Weights of a small autoregressive pixel model.
Model: 13.4M parameters, 20-pixel images, arch transformer_decoder, width 320, layers 8, activation gelu.
Data: 195000 training examples, 3.4 epochs.
Rows from block 5 of a small autoregressive pixel model, named by matrix and row number. Rows with one number belong to one neuron. Each number is 128 + 32 x the weight over its row's rms, rounded and kept within 0 to 255. All counts start at 0. Numbers have three digits each. After the name is the row's rms in percent of the matrix's.
After each neuron's rows are labels from the 100 images, of 14976, where the neuron reaches its highest value: "responds to" is what is common among them. Only what is clearly more common there than usual is listed. The data: photos of arthropod specimens (BIOSCAN-5M).
# fc1: MLP up (model.blocks.5.mlp.fc1.weight, 1920x320), inputs 300-319
# fc2: MLP down (model.blocks.5.mlp.fc2.weight, 320x1920, transposed), outputs 300-319

fc1.353 096:151151155091095118124146159149109101113099113171145119141152
fc2.353 093:088115125137121141114129153091180148118114151158092106126135
responds to: order Hemiptera

fc1.310 090:118113149084173132112102166129184078083136145111155168192131
fc2.310 091:096084114118118112123165118124120148171118153133112156131132
responds to: order Coleoptera

fc1.159 114:114085093185086108150095120113113118147157174170076151124107
fc2.159 123:110110105093092112176124104160131066162108170130117081119117
responds to: order Hymenoptera

fc1.672 100:130148077088127119172138155173163201121118118111127101133068
fc2.672 100:151134124118161089162116110104136100129179107133156154171162
responds to: order Coleoptera

fc1.266 088:112175177249105132100119156072145107176140130081111111173136
fc2.266 090:108108130114055097145094098136119115102171138021150107052140
responds to: order Coleoptera; order Lepidoptera

fc1.214 095:144119131148122096176141159129185108051074189175168144185138
fc2.214 098:080128138126169147161100156158082106099164125144124085074117
responds to: order Coleoptera

fc1.582 105:089140127130089169070113079140097137138140150093071137118149
fc2.582 095:098194141076161119143146124115097178170089111171133157133121
responds to: order Coleoptera

fc1.658 102:132137087154077103135137112175150183104125103114160157167112
fc2.658 116:114081112123156132128104158127134111116146127137102091150117
responds to: order Coleoptera

fc1.553 096:152144092164117106161124052126137127140136117127171113171096
fc2.553 085:130094132093093168110103180117137158158095129083135095132081
responds to: order Hemiptera

fc1.626 103:174162050093132140135127069136102167091137123098162074154122
fc2.626 093:132145121127170197132149158119173146082133117155128133157084
responds to: order Hymenoptera

fc1.440 098:088175130131166110175140081127091130130116155112111174130146
fc2.440 088:160154164138116132081069139153180091174140192139118135102187
responds to: order Coleoptera

fc1.687 102:107128167115151102205099131142121086109098097084156118167137
fc2.687 103:176092165178111219127132071139092170124171163125088121128064
responds to: order Coleoptera

fc1.622 101:095080190144155149123180124129091089163124098101157061152140
fc2.622 095:121172146147106099134148107102118132093163068151113161118109
responds to: order Coleoptera

fc1.350 103:144150089106058116104119169114133144069128198120130191076145
fc2.350 102:147059162159130106113134078124107127155154112084120125182091
responds to: order Lepidoptera

fc1.341 104:124160099098181121124145146116134203092083156083097136124125
fc2.341 099:161141133081112140170166156167144102153145116171099139128161
responds to: order Coleoptera

fc1.297 100:086129117110151125091117103156119121147080106156142105117114
fc2.297 090:103126131108114216125165105143142120138121150086108074157080
responds to: order Hemiptera

fc1.295 091:144103127133182107147130110118126139128125154180132084112143
fc2.295 088:148164136123132031119095149151115125112121182142121133073170
responds to: order Coleoptera

fc1.248 112:156122102125163161128114104138161153111190184133125169120158
fc2.248 100:153136086128102101133125152106114094076090138164107154076152
responds to: order Coleoptera

fc1.45 087:108106136195107081175116131141153140135165108140148147157167
fc2.45 091:138155120089107073118112119075122127147107178120180144107121
responds to: order Coleoptera

fc1.722 101:113163129136140099127173104123108125091095101082156069165102
fc2.722 116:160142126137116123111119156071143050085167237123172136169120
responds to: order Hymenoptera

fc1.541 097:162144136119124082143101095104157097145158093168085097099144
fc2.541 092:095125081145146111130160126123122108120076210074099113103148
responds to: order Hemiptera

fc1.630 105:124068069161159088124049124127204147090074148197182167092086
fc2.630 107:174170060142171068180123160098125122163139184133076109157100
responds to: order Coleoptera

fc1.718 109:079190142123102109131182147112142091148143186147123116097160
fc2.718 113:126138172122158047140085149143161098111097147153179109169100
responds to: order Diptera

fc1.75 106:134094146131134136109163227147151151154125076138079137127155
fc2.75 117:118148172168175161225106147082130149126125094102187117129057
responds to: order Diptera

fc1.469 099:179137120140113118101121113098145153114144119094131147144129
fc2.469 102:127190172161165129107118100119134132138112107127111108124144
responds to: order Coleoptera

fc1.11 103:077108142109119149131130137086164096114081083034144174088102
fc2.11 095:109150139137077255096128157107157170156071109101126102108134
responds to: order Hemiptera

fc1.493 090:142102154138126142188120121180108133090136109119173149146142
fc2.493 089:116124116113094162100114131108186117113138165131151148121157
responds to: order Lepidoptera

fc1.583 106:133119140167119104091073191119138167120147105143161162134097
fc2.583 105:124096180113145142160147072180118190137150124127128102228170
responds to: order Coleoptera

fc1.395 104:086139146177112132140157180110125089111160098096136092192159
fc2.395 079:153121185140110178140169097116159141126100103082136106144114
responds to: order Hemiptera

fc1.23 097:115144065135148126050123099151134152125130100100180156178099
fc2.23 097:137115149145129090127118140071112119204156118127130133115151
responds to: order Coleoptera

fc1.507 101:107185138132075160150123130184063111176198100086108145184170
fc2.507 089:150151200111081226124138114118233141108149125126136124140118
responds to: order Hemiptera

fc1.124 114:164151106124126112124147156118101102155187141098190160108139
fc2.124 116:144129146122127109163148158134151170131060166168118120115068
responds to: order Coleoptera

fc1.231 093:105147159126152121084147137115187156201162070131093100097131
fc2.231 107:126131138108151081117102096124110098151107183124079161119140
responds to: order Coleoptera

fc1.719 103:159157074096127165154133091112092089200142143064110187176170
fc2.719 095:119179104129156071138114143136155099128072174083152122144128
responds to: order Hemiptera

fc1.499 096:102147165173109075116140108099133125179131143117101139156118
fc2.499 099:135075141065123164131127160101147074138078121086138122163144
responds to: order Coleoptera; order Hemiptera

fc1.262 088:114147163182112122097118140108077144135129097128059127152127
fc2.262 081:132181144127123192110175138104119136163095157131148144116102
responds to: order Hemiptera

fc1.466 095:135084114137135182098150127172117133104114110088126093164119
fc2.466 106:121143140111173208176171129078152116150123108162156117123126
responds to: order Diptera

fc1.755 092:182094115111128159123088125133125134165083079086103128150145
fc2.755 098:104109068132083105096131126166120125087127171196129151087157
responds to: order Hemiptera

fc1.615 092:163099086100120156134113186100135065117151143119142120131141
fc2.615 083:101092138171130148106142137151162145134114141115120126098166
responds to: order Hemiptera

fc1.676 100:153100158115122137138135149123108139125117110144136168078062
fc2.676 099:196129137121164109086150113161092108199066137167172134149152
responds to: order Coleoptera

fc1.34 101:160079179098119153080107140116118087182133130142147125038162
fc2.34 094:117195134109152152151155105107147115138157179105166138177143
responds to: order Hemiptera

fc1.176 106:130149146097096132138088116114089142159085087161081113107108
fc2.176 111:175156084142186054107101188121137102238131124141148156104091
responds to: order Coleoptera

fc1.108 088:139135105109129092159145136094101180158121157190102151127157
fc2.108 092:127130115099124171084124179169087080102058170110145129107165
responds to: order Coleoptera

fc1.702 098:148157144135151085140118121161099023179161166149095136141163
fc2.702 089:130078110134120172092165169157143163124084101110112152084097
responds to: order Coleoptera

fc1.644 094:162127132117142124125086134128131134117157120094185120112110
fc2.644 101:158111156121127112137071165183161084168085203134146090094159
responds to: order Coleoptera

fc1.525 088:133151172195130092135096112128123143151133104122108139072068
fc2.525 096:111124117100138144126116123110089105153127138181149092147146
responds to: order Coleoptera

fc1.267 093:100131120138137081126110158115133127143162171097092095062097
fc2.267 094:102141139104174177107115157109095091115117147107137122124153
responds to: order Coleoptera

fc1.438 112:079132112096141116151103138088165182136129157100099201075086
fc2.438 113:064111133135159120082076112113135125059130104147102108169157
responds to: order Coleoptera

fc1.206 102:174138131169154133108126156131110182138171073125146189142105
fc2.206 096:099144095079155147093100117115143125111135174128164116099135
responds to: order Hemiptera

fc1.460 097:147094096117156113165122153153114094121104169161112142117092
fc2.460 107:107118105128141083145140088131134138146076201128126156160142
responds to: order Hemiptera

fc1.652 093:122108130107113136140141130143138159126168132135172152088109
fc2.652 102:109168123138114180076130090142147092150136141089171113120133
responds to: order Hemiptera

fc1.716 102:131136143147157076072062100140108109098069104098108064127190
fc2.716 105:101133139096151194155166185137177148160142100116154152108137
responds to: order Diptera

fc1.403 099:111107138109087081160129141116156144083091088152132103084193
fc2.403 100:134094153143114130127145119109167127091200150094140124116153
responds to: order Hemiptera

fc1.402 102:130109095067147176140117152114205098122116153113136166105122
fc2.402 094:118119143080121140108141168148105099116108113123170139119161
responds to: order Hymenoptera

fc1.156 091:117094116110207124119128128102168092104106137173158134053124
fc2.156 091:134118103127077109078164116154171117147142121094127140171132
responds to: order Lepidoptera

fc1.643 092:095099093229150157135092179148070139086114123098125103112162
fc2.643 094:102122151103092121144161113149133163141090146079127084142106
responds to: order Hemiptera

fc1.184 093:108110152192192110138167125104087168157122117159142171141153
fc2.184 102:148131075080156086084124166099114147136068173107125151117110
responds to: order Coleoptera

fc1.161 090:214143124158102194137104157144136148052160116114120133130164
fc2.161 083:063140144101090144093130139119149124181074183170153123175150
responds to: order Hemiptera

fc1.585 096:183082103159069055178086113104188188130143079129061151211195
fc2.585 091:100086171138101125115094138092195172188091159136138118119143
responds to: order Hemiptera

fc1.50 106:160126097107076129139103166095181186080125116101149124154120
fc2.50 107:116167136179143133148107136079153168167119118174201139110151
responds to: order Hemiptera

fc1.484 098:089093154101172159117132164147066093118142082185170100147111
fc2.484 092:149094114135140136146119134123143121136118155169088118106104
responds to: order Hemiptera

fc1.597 104:080121089117113098124147197084134141009123175137107160086160
fc2.597 112:121091155170076123163181146140145087204164119096095100070127
responds to: order Coleoptera

fc1.255 096:131166180109135191173126154199160170080090141139151148151129
fc2.255 103:107130160095089105091167103121140070121059170159110136171097
responds to: order Hemiptera

fc1.134 098:167077162060129141114064099090203149075100100151114161102141
fc2.134 094:123135119161203160177197113180137080157160159129085153095135
responds to: order Coleoptera

fc1.416 105:157127173135184115097147146134143164149129156106113129172132
fc2.416 099:127031162180163024123150165082163108142148083140172115102108
responds to: order Coleoptera

fc1.200 098:056173129167140097157128121130101144156158103108130132107068
fc2.200 087:165188160166165179127120173102131084118071159142122137198104
responds to: order Coleoptera

fc1.750 096:084154148171110112095169083091121068135139117120080137134110
fc2.750 094:139185136134154142104142118115161123160121120139187162132128
responds to: order Hemiptera

fc1.53 096:140151168144118188127093188068179122095186081092078169112140
fc2.53 094:085099087136091154114194109123110110127144182074156138144130
responds to: order Hemiptera

fc1.121 106:084117134212186184097092135132151129067141160168174144115168
fc2.121 103:114113144151159124080120150188101149142124123100151086164104
responds to: order Diptera

fc1.740 097:092149100073067154125151113153077086102185120145105154110124
fc2.740 103:136155190102144174154138096145117146137139128136163133114136
responds to: order Hemiptera

fc1.16 106:154153190177111155111123143117126089149143094020089106114082
fc2.16 107:098105173084164126184172097168076096103171187170143104181168
responds to: order Diptera

fc1.382 109:171098097135175206173147167197140104158097105067165153173104
fc2.382 098:097122130161087141144133144137099080128083129182130121091082
responds to: order Hemiptera

fc1.72 094:137104153126101115069130171171171191106112147135146174123157
fc2.72 090:080126104094129099157178160123091110160130123113140040158157
responds to: order Coleoptera

fc1.419 087:101157124085158105131121084127100085111114109151090160095150
fc2.419 101:103115115121120099111134091124105121115140189070082145121162
responds to: order Hemiptera

fc1.88 107:129182174114192167101148150123098107076102138127087102149149
fc2.88 117:127094114149105103164162129137113200149134100123153164131150
responds to: order Diptera

fc1.729 108:161099174137137104160071073065155138134090097137109154191119
fc2.729 098:154131121108138109106115122142123072167087138080181093095067
responds to: order Hemiptera

fc1.358 106:156127107145112149143098194162132142145131092122071135129166
fc2.358 100:074115111140108134120161102125156142129132126135127136185176
responds to: order Hemiptera

fc1.254 089:135136111125110179122118233005160100160143105140076124116209
fc2.254 089:139098140117133103088080151149116104148154159132098095135096
responds to: order Hemiptera

fc1.732 109:195168153142143167112162112131151155131038094125154125208172
fc2.732 106:067083190140153115148110200146164133104220097134132118095142
responds to: order Lepidoptera

fc1.110 092:155163120125124106099101129119118147124120138132172099099103
fc2.110 088:154118145165110172096160175132115178130138154105109140130159
responds to: order Hemiptera; order Lepidoptera

fc1.92 111:111142172137115132163147124140088141111199117191184145128165
fc2.92 125:156160134128149038124166153178140063136121115096128136165169
responds to: order Coleoptera

fc1.1 104:140109122114141145175160093082132091100112149120134092146115
fc2.1 109:201127135117135105103127096123125186077093125120194164119191
responds to: order Hymenoptera

fc1.723 107:198150099085138111095119127112131136205155144126141099181142
fc2.723 090:127158129193121125138086101102095115125084196170110130109102
responds to: order Hemiptera

fc1.268 092:116136132100111134129134107202066099139130113121129191154098
fc2.268 099:138083151145162065121175080099155140164085085136145110122161
responds to: order Coleoptera

fc1.122 102:132096204172195201193145095162112137158087130086123150133089
fc2.122 095:127160192098128160154141071193123140119123111046172120129097
responds to: order Hemiptera

fc1.442 091:167157135139194123095165118135097136054126107163070126155059
fc2.442 079:141185175102199121180095175116140166157089130102173120100099
responds to: order Hemiptera

fc1.565 097:193120138187134165170106132127087119146107148146119132114144
fc2.565 101:132149140116151118079114117150120148148108061131128145092124
responds to: order Coleoptera