{
  "dataset": "photos of arthropod specimens (BIOSCAN-5M)",
  "norm": "layernorm",
  "qk_norm": false,
  "parallel_block": false,
  "residual_init": "none",
  "precondition_frequency": 25,
  "adamw_lr_other_params": 0.0016,
  "cautious_weight_decay": true,
  "steps": 21000
}
Rows from block 5 of a small autoregressive pixel model, named by matrix and row number. Rows with one number belong to one neuron. Each number is 50 + 10 x the weight over its row's rms, rounded and kept within 0 to 99. All counts start at 0.
After each neuron's rows are labels from the 100 images, of 14976, where the neuron reaches its highest value: "top examples" is what is common among them. Only what is clearly more common there than usual is listed. The data: photos of arthropod specimens (BIOSCAN-5M).
# fc1: MLP up (model.blocks.5.mlp.fc1.weight, 1920x320), inputs 280-299
# fc2: MLP down (model.blocks.5.mlp.fc2.weight, 320x1920, transposed), outputs 280-299

fc1.614:56 64 51 42 64 53 60 34 54 65 55 30 70 37 49 50 77 33 46 44
fc2.614:60 44 43 25 45 42 47 66 55 55 56 61 38 55 32 66 48 53 37 38
top examples: order Coleoptera

fc1.400:60 58 48 72 37 56 42 51 52 58 40 36 52 55 57 54 47 50 52 48
fc2.400:47 48 57 55 58 38 39 50 52 40 48 43 42 61 35 61 47 41 64 38
top examples: order Lepidoptera

fc1.156:47 58 46 48 54 33 51 54 51 46 69 34 57 24 51 57 43 36 64 58
fc2.156:59 48 52 41 34 61 44 57 45 50 57 44 41 46 51 61 47 52 58 43
top examples: order Lepidoptera

fc1.574:54 40 43 37 52 58 70 51 32 45 55 39 40 46 44 41 45 36 61 57
fc2.574:45 40 50 51 55 52 53 47 71 47 40 53 65 37 71 39 31 51 34 50
top examples: order Lepidoptera

fc1.133:58 43 49 40 50 54 53 39 44 46 43 65 45 44 45 46 65 45 54 25
fc2.133:45 60 52 35 55 43 72 53 65 63 50 33 51 66 45 35 30 45 62 47
top examples: order Coleoptera

fc1.672:36 39 60 43 42 41 49 52 63 47 51 68 38 42 33 47 40 53 43 60
fc2.672:47 52 47 47 32 49 49 56 55 38 48 53 46 46 58 36 59 43 58 41
top examples: order Coleoptera

fc1.593:54 48 39 55 41 46 54 55 37 66 49 48 44 50 45 65 46 41 31 58
fc2.593:65 67 51 48 45 55 45 58 55 49 47 58 45 25 42 43 50 61 56 42
top examples: order Coleoptera

fc1.693:60 43 45 57 55 53 48 31 46 46 41 55 44 48 44 47 67 42 55 43
fc2.693:52 55 55 47 55 69 68 59 47 48 33 49 58 67 54 47 54 44 49 51
top examples: order Coleoptera

fc1.543:55 49 53 56 53 64 50 55 45 43 66 47 55 45 43 40 32 53 54 50
fc2.543:54 46 62 50 58 62 37 45 52 60 42 47 38 45 42 35 38 56 65 22
top examples: order Coleoptera

fc1.519:45 47 52 48 42 49 50 50 47 42 43 37 49 67 48 54 62 67 52 52
fc2.519:55 69 32 27 70 55 43 50 38 55 54 53 45 55 54 55 52 52 47 49
top examples: order Coleoptera

fc1.522:48 40 45 60 22 50 41 67 42 57 43 34 43 58 53 50 48 46 59 48
fc2.522:38 23 52 56 64 58 59 44 68 59 51 62 50 50 37 62 42 45 36 75
top examples: order Lepidoptera

fc1.170:61 46 57 33 52 49 23 70 49 40 41 39 62 57 65 56 50 60 35 56
fc2.170:38 36 36 43 51 45 65 49 52 63 41 57 48 54 60 55 51 39 44 43
top examples: order Lepidoptera

fc1.231:39 55 47 58 53 42 60 60 42 51 41 39 58 58 39 61 46 32 55 59
fc2.231:53 57 61 52 56 63 52 40 55 59 53 43 46 40 38 65 55 56 26 66
top examples: order Coleoptera

fc1.329:29 47 48 54 57 55 53 50 49 64 57 43 52 65 61 51 42 45 59 26
fc2.329:37 56 55 43 60 52 48 45 54 61 42 51 45 62 38 41 36 41 48 54
top examples: order Coleoptera

fc1.93:47 44 65 60 55 48 26 53 56 45 43 51 19 53 48 59 40 46 62 42
fc2.93:61 46 53 47 50 68 58 39 42 44 41 67 63 47 57 37 46 49 34 47
top examples: order Coleoptera

fc1.229:46 71 50 40 48 50 61 55 55 64 45 63 57 63 34 36 34 58 67 55
fc2.229:61 54 50 53 50 55 57 51 58 45 50 52 50 60 67 59 56 33 55 50
top examples: order Coleoptera

fc1.285:51 51 53 53 54 20 42 50 44 54 59 44 55 54 46 56 50 58 48 46
fc2.285:49 43 39 58 53 67 59 45 49 54 53 53 53 53 63 62 48 49 63 54
top examples: order Coleoptera

fc1.595:38 68 65 80 55 59 50 51 50 59 62 61 42 53 38 55 55 51 52 42
fc2.595:60 43 34 43 54 53 41 61 37 61 41 48 51 48 80 37 59 42 49 67
top examples: order Coleoptera

fc1.663:42 61 61 46 49 64 31 41 30 74 56 39 54 34 57 42 68 52 57 43
fc2.663:38 46 46 56 51 33 52 48 43 48 55 42 47 56 45 49 53 61 54 35
top examples: order Lepidoptera

fc1.36:55 53 44 61 30 67 33 61 62 27 54 36 73 57 58 43 56 62 55 56
fc2.36:48 53 46 39 64 57 62 50 59 63 60 56 50 60 51 37 62 43 25 58
top examples: order Coleoptera

fc1.618:53 51 38 43 44 35 56 54 32 46 52 35 56 63 48 63 62 49 46 48
fc2.618:62 49 55 50 53 32 51 55 46 57 43 41 47 51 48 36 64 55 30 51
top examples: order Coleoptera; order Hemiptera

fc1.449:59 39 49 68 67 66 68 60 37 42 44 48 46 55 42 54 49 42 47 57
fc2.449:52 66 64 63 32 39 28 51 31 59 42 49 24 69 54 50 53 53 56 38
top examples: order Lepidoptera

fc1.534:61 72 61 59 55 55 41 60 34 45 66 53 47 44 59 30 71 45 52 53
fc2.534:47 41 53 41 59 34 48 51 56 54 34 56 40 41 43 54 49 47 33 47
top examples: order Lepidoptera

fc1.650:51 51 45 46 63 55 66 67 39 45 46 46 53 69 51 63 69 42 37 46
fc2.650:33 43 47 52 54 35 47 50 50 50 44 50 48 41 52 26 63 55 28 62
top examples: order Coleoptera

fc1.583:25 64 52 64 32 59 58 36 56 41 47 56 49 36 44 38 45 65 68 29
fc2.583:50 55 57 45 47 59 52 65 51 41 49 46 49 50 49 40 35 35 51 39
top examples: order Coleoptera

fc1.673:47 51 54 56 49 45 66 39 55 55 57 73 47 34 56 55 40 45 35 52
fc2.673:62 50 34 57 53 35 62 53 45 63 38 31 54 68 42 43 52 54 55 51
top examples: order Coleoptera

fc1.67:33 58 63 62 66 42 51 48 45 51 50 41 43 53 34 41 54 53 56 64
fc2.67:64 48 42 31 54 53 57 65 48 37 68 58 35 49 59 57 71 49 57 38
top examples: order Coleoptera

fc1.311:46 67 62 49 45 50 46 57 54 48 45 53 57 42 50 49 52 41 58 60
fc2.311:44 55 45 45 47 57 41 42 46 64 31 30 56 62 59 49 42 42 66 71
top examples: order Lepidoptera

fc1.295:56 54 49 36 40 40 51 67 41 50 53 68 47 52 50 53 53 33 39 65
fc2.295:45 47 46 49 54 52 62 46 51 36 56 41 76 50 39 49 61 47 41 76
top examples: order Coleoptera

fc1.199:62 56 58 70 44 45 31 57 40 49 33 34 46 44 56 45 44 47 66 64
fc2.199:41 53 47 35 50 68 46 42 49 45 50 39 48 51 35 52 54 56 38 65
top examples: order Lepidoptera

fc1.571:52 63 57 45 43 55 49 36 39 51 47 44 70 56 40 56 58 38 45 50
fc2.571:50 55 50 51 53 50 50 48 52 54 64 61 44 51 54 51 56 61 42 64
top examples: order Coleoptera

fc1.493:55 54 48 63 47 34 32 52 33 51 58 46 74 44 59 15 72 45 51 49
fc2.493:43 41 61 51 53 64 38 47 59 58 37 57 38 40 48 65 27 40 44 42
top examples: order Lepidoptera

fc1.649:53 46 42 52 64 60 36 23 50 61 66 66 47 39 37 53 47 58 49 38
fc2.649:45 46 50 79 42 55 37 46 63 36 58 46 53 36 46 52 62 60 61 13
top examples: order Coleoptera

fc1.173:29 55 75 67 56 57 52 54 32 43 43 43 53 43 38 43 47 59 48 51
fc2.173:48 62 27 42 63 51 44 44 49 47 57 48 59 65 50 34 36 58 52 40
top examples: order Lepidoptera

fc1.300:51 52 51 74 44 58 59 46 49 46 69 39 35 70 58 32 58 52 45 58
fc2.300:40 49 43 21 53 49 24 53 40 61 45 52 56 47 36 47 46 47 55 48
top examples: order Lepidoptera

fc1.391:49 55 47 66 56 52 45 50 55 52 60 52 68 39 54 42 38 42 42 63
fc2.391:59 54 55 51 55 31 41 44 44 44 44 52 34 47 54 47 52 53 54 53
top examples: order Lepidoptera

fc1.552:57 55 56 27 28 41 33 59 52 39 56 37 65 41 74 55 48 43 60 49
fc2.552:50 54 48 55 47 61 71 73 54 42 55 63 52 47 31 42 63 39 38 57
top examples: order Coleoptera

fc1.481:67 39 64 46 32 48 46 56 57 71 25 39 56 61 27 47 32 34 48 59
fc2.481:64 44 53 66 43 83 42 54 48 46 47 55 68 58 55 39 64 24 57 59
top examples: order Lepidoptera

fc1.62:54 75 38 61 48 51 57 57 22 55 48 53 53 41 60 60 57 62 62 48
fc2.62:58 61 57 54 53 36 70 41 67 47 55 61 55 43 43 45 46 26 46 48
top examples: order Coleoptera

fc1.638:41 59 43 48 47 42 47 63 57 45 33 55 66 64 48 63 61 47 56 51
fc2.638:49 62 61 30 55 54 47 45 33 56 55 47 56 37 51 57 42 47 53 39
top examples: order Coleoptera

fc1.440:51 57 49 61 56 52 28 53 54 64 64 42 57 55 50 46 56 64 37 55
fc2.440:42 46 58 41 50 46 69 56 48 56 54 65 49 62 47 65 44 39 49 51
top examples: order Coleoptera

fc1.504:59 55 58 70 46 50 58 47 40 60 64 44 65 41 51 45 69 59 52 44
fc2.504:36 50 46 43 67 50 36 53 45 50 47 48 53 67 51 42 36 59 45 33
top examples: order Coleoptera

fc1.767:49 52 34 49 51 43 50 52 42 61 46 42 44 42 48 50 40 45 57 47
fc2.767:57 55 53 58 64 52 55 65 59 39 67 47 63 63 59 48 52 64 64 51
top examples: order Coleoptera

fc1.294:44 56 46 54 47 59 50 33 59 57 66 35 50 52 43 45 62 46 34 53
fc2.294:30 39 44 56 50 45 40 58 47 65 53 52 63 56 31 34 45 36 48 61
top examples: order Coleoptera

fc1.488:48 60 61 39 40 63 54 50 40 49 61 51 40 57 43 53 30 56 58 32
fc2.488:48 45 49 47 34 50 33 61 66 52 46 42 47 55 43 52 61 51 52 78
top examples: order Coleoptera

fc1.267:61 31 55 52 46 54 34 58 52 40 37 30 60 65 44 52 50 46 51 55
fc2.267:52 51 53 54 45 60 46 66 46 42 55 57 64 67 47 52 53 48 54 62
top examples: order Coleoptera

fc1.27:43 53 49 58 43 48 65 48 42 53 51 55 63 46 45 48 40 54 42 76
fc2.27:48 45 45 59 48 61 40 34 47 48 50 38 51 59 49 42 34 42 60 63
top examples: order Coleoptera

fc1.102:50 49 66 50 60 38 51 70 61 41 59 52 39 47 47 42 74 47 37 54
fc2.102:52 56 69 35 41 32 63 48 36 50 51 46 64 50 54 51 34 51 40 56
top examples: order Lepidoptera

fc1.134:48 51 63 36 51 50 59 40 56 55 41 55 44 53 54 29 39 50 51 50
fc2.134:66 40 60 46 51 35 55 49 53 33 45 49 46 54 41 54 73 30 74 45
top examples: order Coleoptera

fc1.290:43 48 51 63 72 39 65 32 37 47 58 45 44 64 42 46 58 40 48 29
fc2.290:37 58 50 42 63 53 36 54 33 48 39 44 49 50 57 50 48 55 43 59
top examples: order Coleoptera

fc1.348:64 45 65 61 31 55 48 53 55 51 50 51 63 47 43 55 57 42 58 61
fc2.348:51 55 52 49 54 66 37 44 36 54 52 39 38 68 42 59 49 64 50 35
top examples: order Lepidoptera; order Coleoptera

fc1.404:72 29 40 71 40 45 31 57 46 49 44 34 45 40 55 46 43 54 58 68
fc2.404:42 62 46 47 52 65 37 48 45 55 57 47 66 49 51 56 42 52 59 55
top examples: order Lepidoptera

fc1.236:40 30 60 79 57 58 57 61 38 64 50 47 51 65 42 49 57 68 50 41
fc2.236:52 42 59 65 56 50 41 36 55 51 45 48 35 40 56 51 69 63 30 77
top examples: order Coleoptera

fc1.422:20 52 56 61 47 47 57 61 21 30 50 33 44 51 69 57 63 52 49 56
fc2.422:57 46 43 47 51 42 46 67 57 57 51 59 44 43 61 46 48 46 39 52
top examples: order Coleoptera

fc1.103:43 56 51 55 66 47 35 54 49 38 40 42 51 36 27 61 60 50 46 36
fc2.103:40 72 59 45 43 58 52 49 55 46 46 50 53 41 52 54 41 51 50 57
top examples: order Coleoptera

fc1.337:36 47 61 47 51 52 50 56 36 57 27 43 37 63 40 45 53 55 49 47
fc2.337:53 73 43 33 58 40 26 54 53 47 60 38 56 39 55 52 40 64 39 37
top examples: order Coleoptera

fc1.350:51 38 42 66 39 35 47 52 61 52 48 39 33 61 37 30 46 52 52 65
fc2.350:46 54 58 22 50 60 42 42 58 57 55 49 69 63 52 59 56 57 51 73
top examples: order Lepidoptera

fc1.635:59 49 60 39 46 51 54 57 35 53 50 30 43 57 36 41 29 44 46 51
fc2.635:47 49 38 49 52 55 37 57 62 42 52 46 45 53 45 53 63 60 23 63
top examples: order Lepidoptera

fc1.658:56 50 34 56 66 58 36 53 47 50 47 52 25 56 56 66 49 49 45 47
fc2.658:51 68 51 41 55 50 41 63 77 56 50 51 63 33 51 38 64 47 43 32
top examples: order Coleoptera

fc1.721:28 43 54 34 40 40 38 68 49 31 52 56 32 45 35 25 43 62 47 70
fc2.721:64 52 49 74 41 63 54 53 49 48 49 66 35 44 50 51 54 54 53 72
top examples: order Coleoptera

fc1.732:33 57 64 57 56 36 36 56 52 62 63 46 58 55 55 50 44 57 52 60
fc2.732:47 35 44 46 44 56 47 49 72 46 43 53 40 54 45 42 54 48 55 49
top examples: order Lepidoptera

fc1.240:42 44 58 48 47 47 52 61 67 50 54 62 40 49 43 50 50 54 50 34
fc2.240:53 47 52 47 44 36 33 42 42 69 66 38 51 44 54 68 56 55 63 53
top examples: order Lepidoptera

fc1.526:51 40 71 55 55 40 46 68 42 52 55 49 50 85 60 44 45 41 57 60
fc2.526:34 60 31 52 39 71 60 57 52 41 41 46 44 33 38 53 59 55 51 37
top examples: order Lepidoptera

fc1.367:52 53 58 40 52 70 38 50 45 76 47 55 39 57 37 39 57 45 56 57
fc2.367:54 47 62 37 53 58 63 31 66 77 51 53 34 71 66 56 44 47 61 43
top examples: order Coleoptera

fc1.535:64 50 63 43 50 65 41 38 63 52 52 33 53 67 46 54 52 57 60 43
fc2.535:49 41 45 44 54 43 51 42 50 52 48 63 41 57 54 53 44 63 64 25
top examples: order Lepidoptera; order Hemiptera

fc1.575:61 66 64 67 49 49 44 32 44 49 28 38 49 59 42 64 33 43 56 71
fc2.575:52 47 52 43 64 39 67 58 55 45 49 59 53 49 41 58 46 50 53 53
top examples: order Coleoptera

fc1.243:43 52 36 37 60 53 49 41 30 30 53 46 33 57 67 34 64 38 44 53
fc2.243:39 45 46 44 57 42 45 63 46 49 43 41 47 29 46 34 44 59 42 61
top examples: order Coleoptera

fc1.659:57 51 56 60 46 42 52 48 37 56 37 62 31 50 34 72 44 47 57 55
fc2.659:38 37 52 68 55 40 55 46 50 62 62 36 47 53 36 36 49 53 53 55
top examples: order Lepidoptera

fc1.70:43 36 45 53 50 50 50 54 53 59 45 63 49 42 48 46 37 61 41 50
fc2.70:46 55 64 41 48 48 58 39 40 44 53 44 57 35 52 38 57 58 66 49
top examples: order Coleoptera

fc1.675:45 45 67 45 56 59 55 47 29 53 51 50 38 42 66 48 72 42 44 55
fc2.675:52 55 66 38 50 48 61 39 58 49 56 47 62 51 28 36 52 46 55 38
top examples: order Lepidoptera

fc1.111:70 38 21 47 37 51 56 55 47 42 58 48 54 56 51 56 48 43 61 39
fc2.111:48 41 45 57 51 50 38 56 59 52 56 41 55 46 50 38 49 63 43 82
top examples: order Coleoptera

fc1.470:44 57 53 49 40 34 58 45 45 52 33 39 45 47 48 64 50 57 53 49
fc2.470:33 37 44 41 54 48 49 66 59 66 50 58 62 55 57 40 40 47 49 42
top examples: order Coleoptera

fc1.547:67 54 61 62 41 57 48 58 50 31 54 44 55 43 47 41 52 54 59 43
fc2.547:45 54 58 20 45 59 22 61 60 44 47 42 42 63 47 47 50 61 70 55
top examples: order Coleoptera

fc1.360:59 62 47 56 57 62 45 41 64 40 50 46 58 62 68 44 55 38 35 59
fc2.360:38 33 63 44 41 57 55 51 53 47 40 47 50 47 36 38 46 57 60 53
top examples: order Lepidoptera

fc1.69:41 64 41 67 48 44 51 58 50 66 37 39 56 66 61 45 43 55 54 54
fc2.69:47 52 52 35 49 54 50 46 54 53 48 42 49 50 48 59 54 54 62 69
top examples: order Coleoptera; order Lepidoptera

fc1.60:66 65 42 46 49 55 60 57 49 36 52 61 61 61 66 23 49 41 43 54
fc2.60:65 59 58 47 49 47 53 40 52 46 49 56 66 56 39 56 47 42 48 75
top examples: order Coleoptera

fc1.469:60 57 45 44 44 47 44 57 37 50 74 50 46 32 43 59 33 53 42 48
fc2.469:44 64 41 56 62 43 59 51 65 42 67 27 42 46 52 36 55 55 41 68
top examples: order Coleoptera

fc1.85:49 59 47 48 52 42 37 64 47 37 52 41 39 43 51 41 60 58 48 53
fc2.85:58 52 51 53 44 39 51 46 48 50 42 55 58 43 54 61 54 50 44 22
top examples: order Lepidoptera

fc1.325:62 62 45 60 49 47 50 62 41 56 41 34 57 44 48 51 47 57 58 43
fc2.325:52 60 62 46 45 54 65 61 37 49 64 55 36 50 51 41 37 23 63 47
top examples: order Coleoptera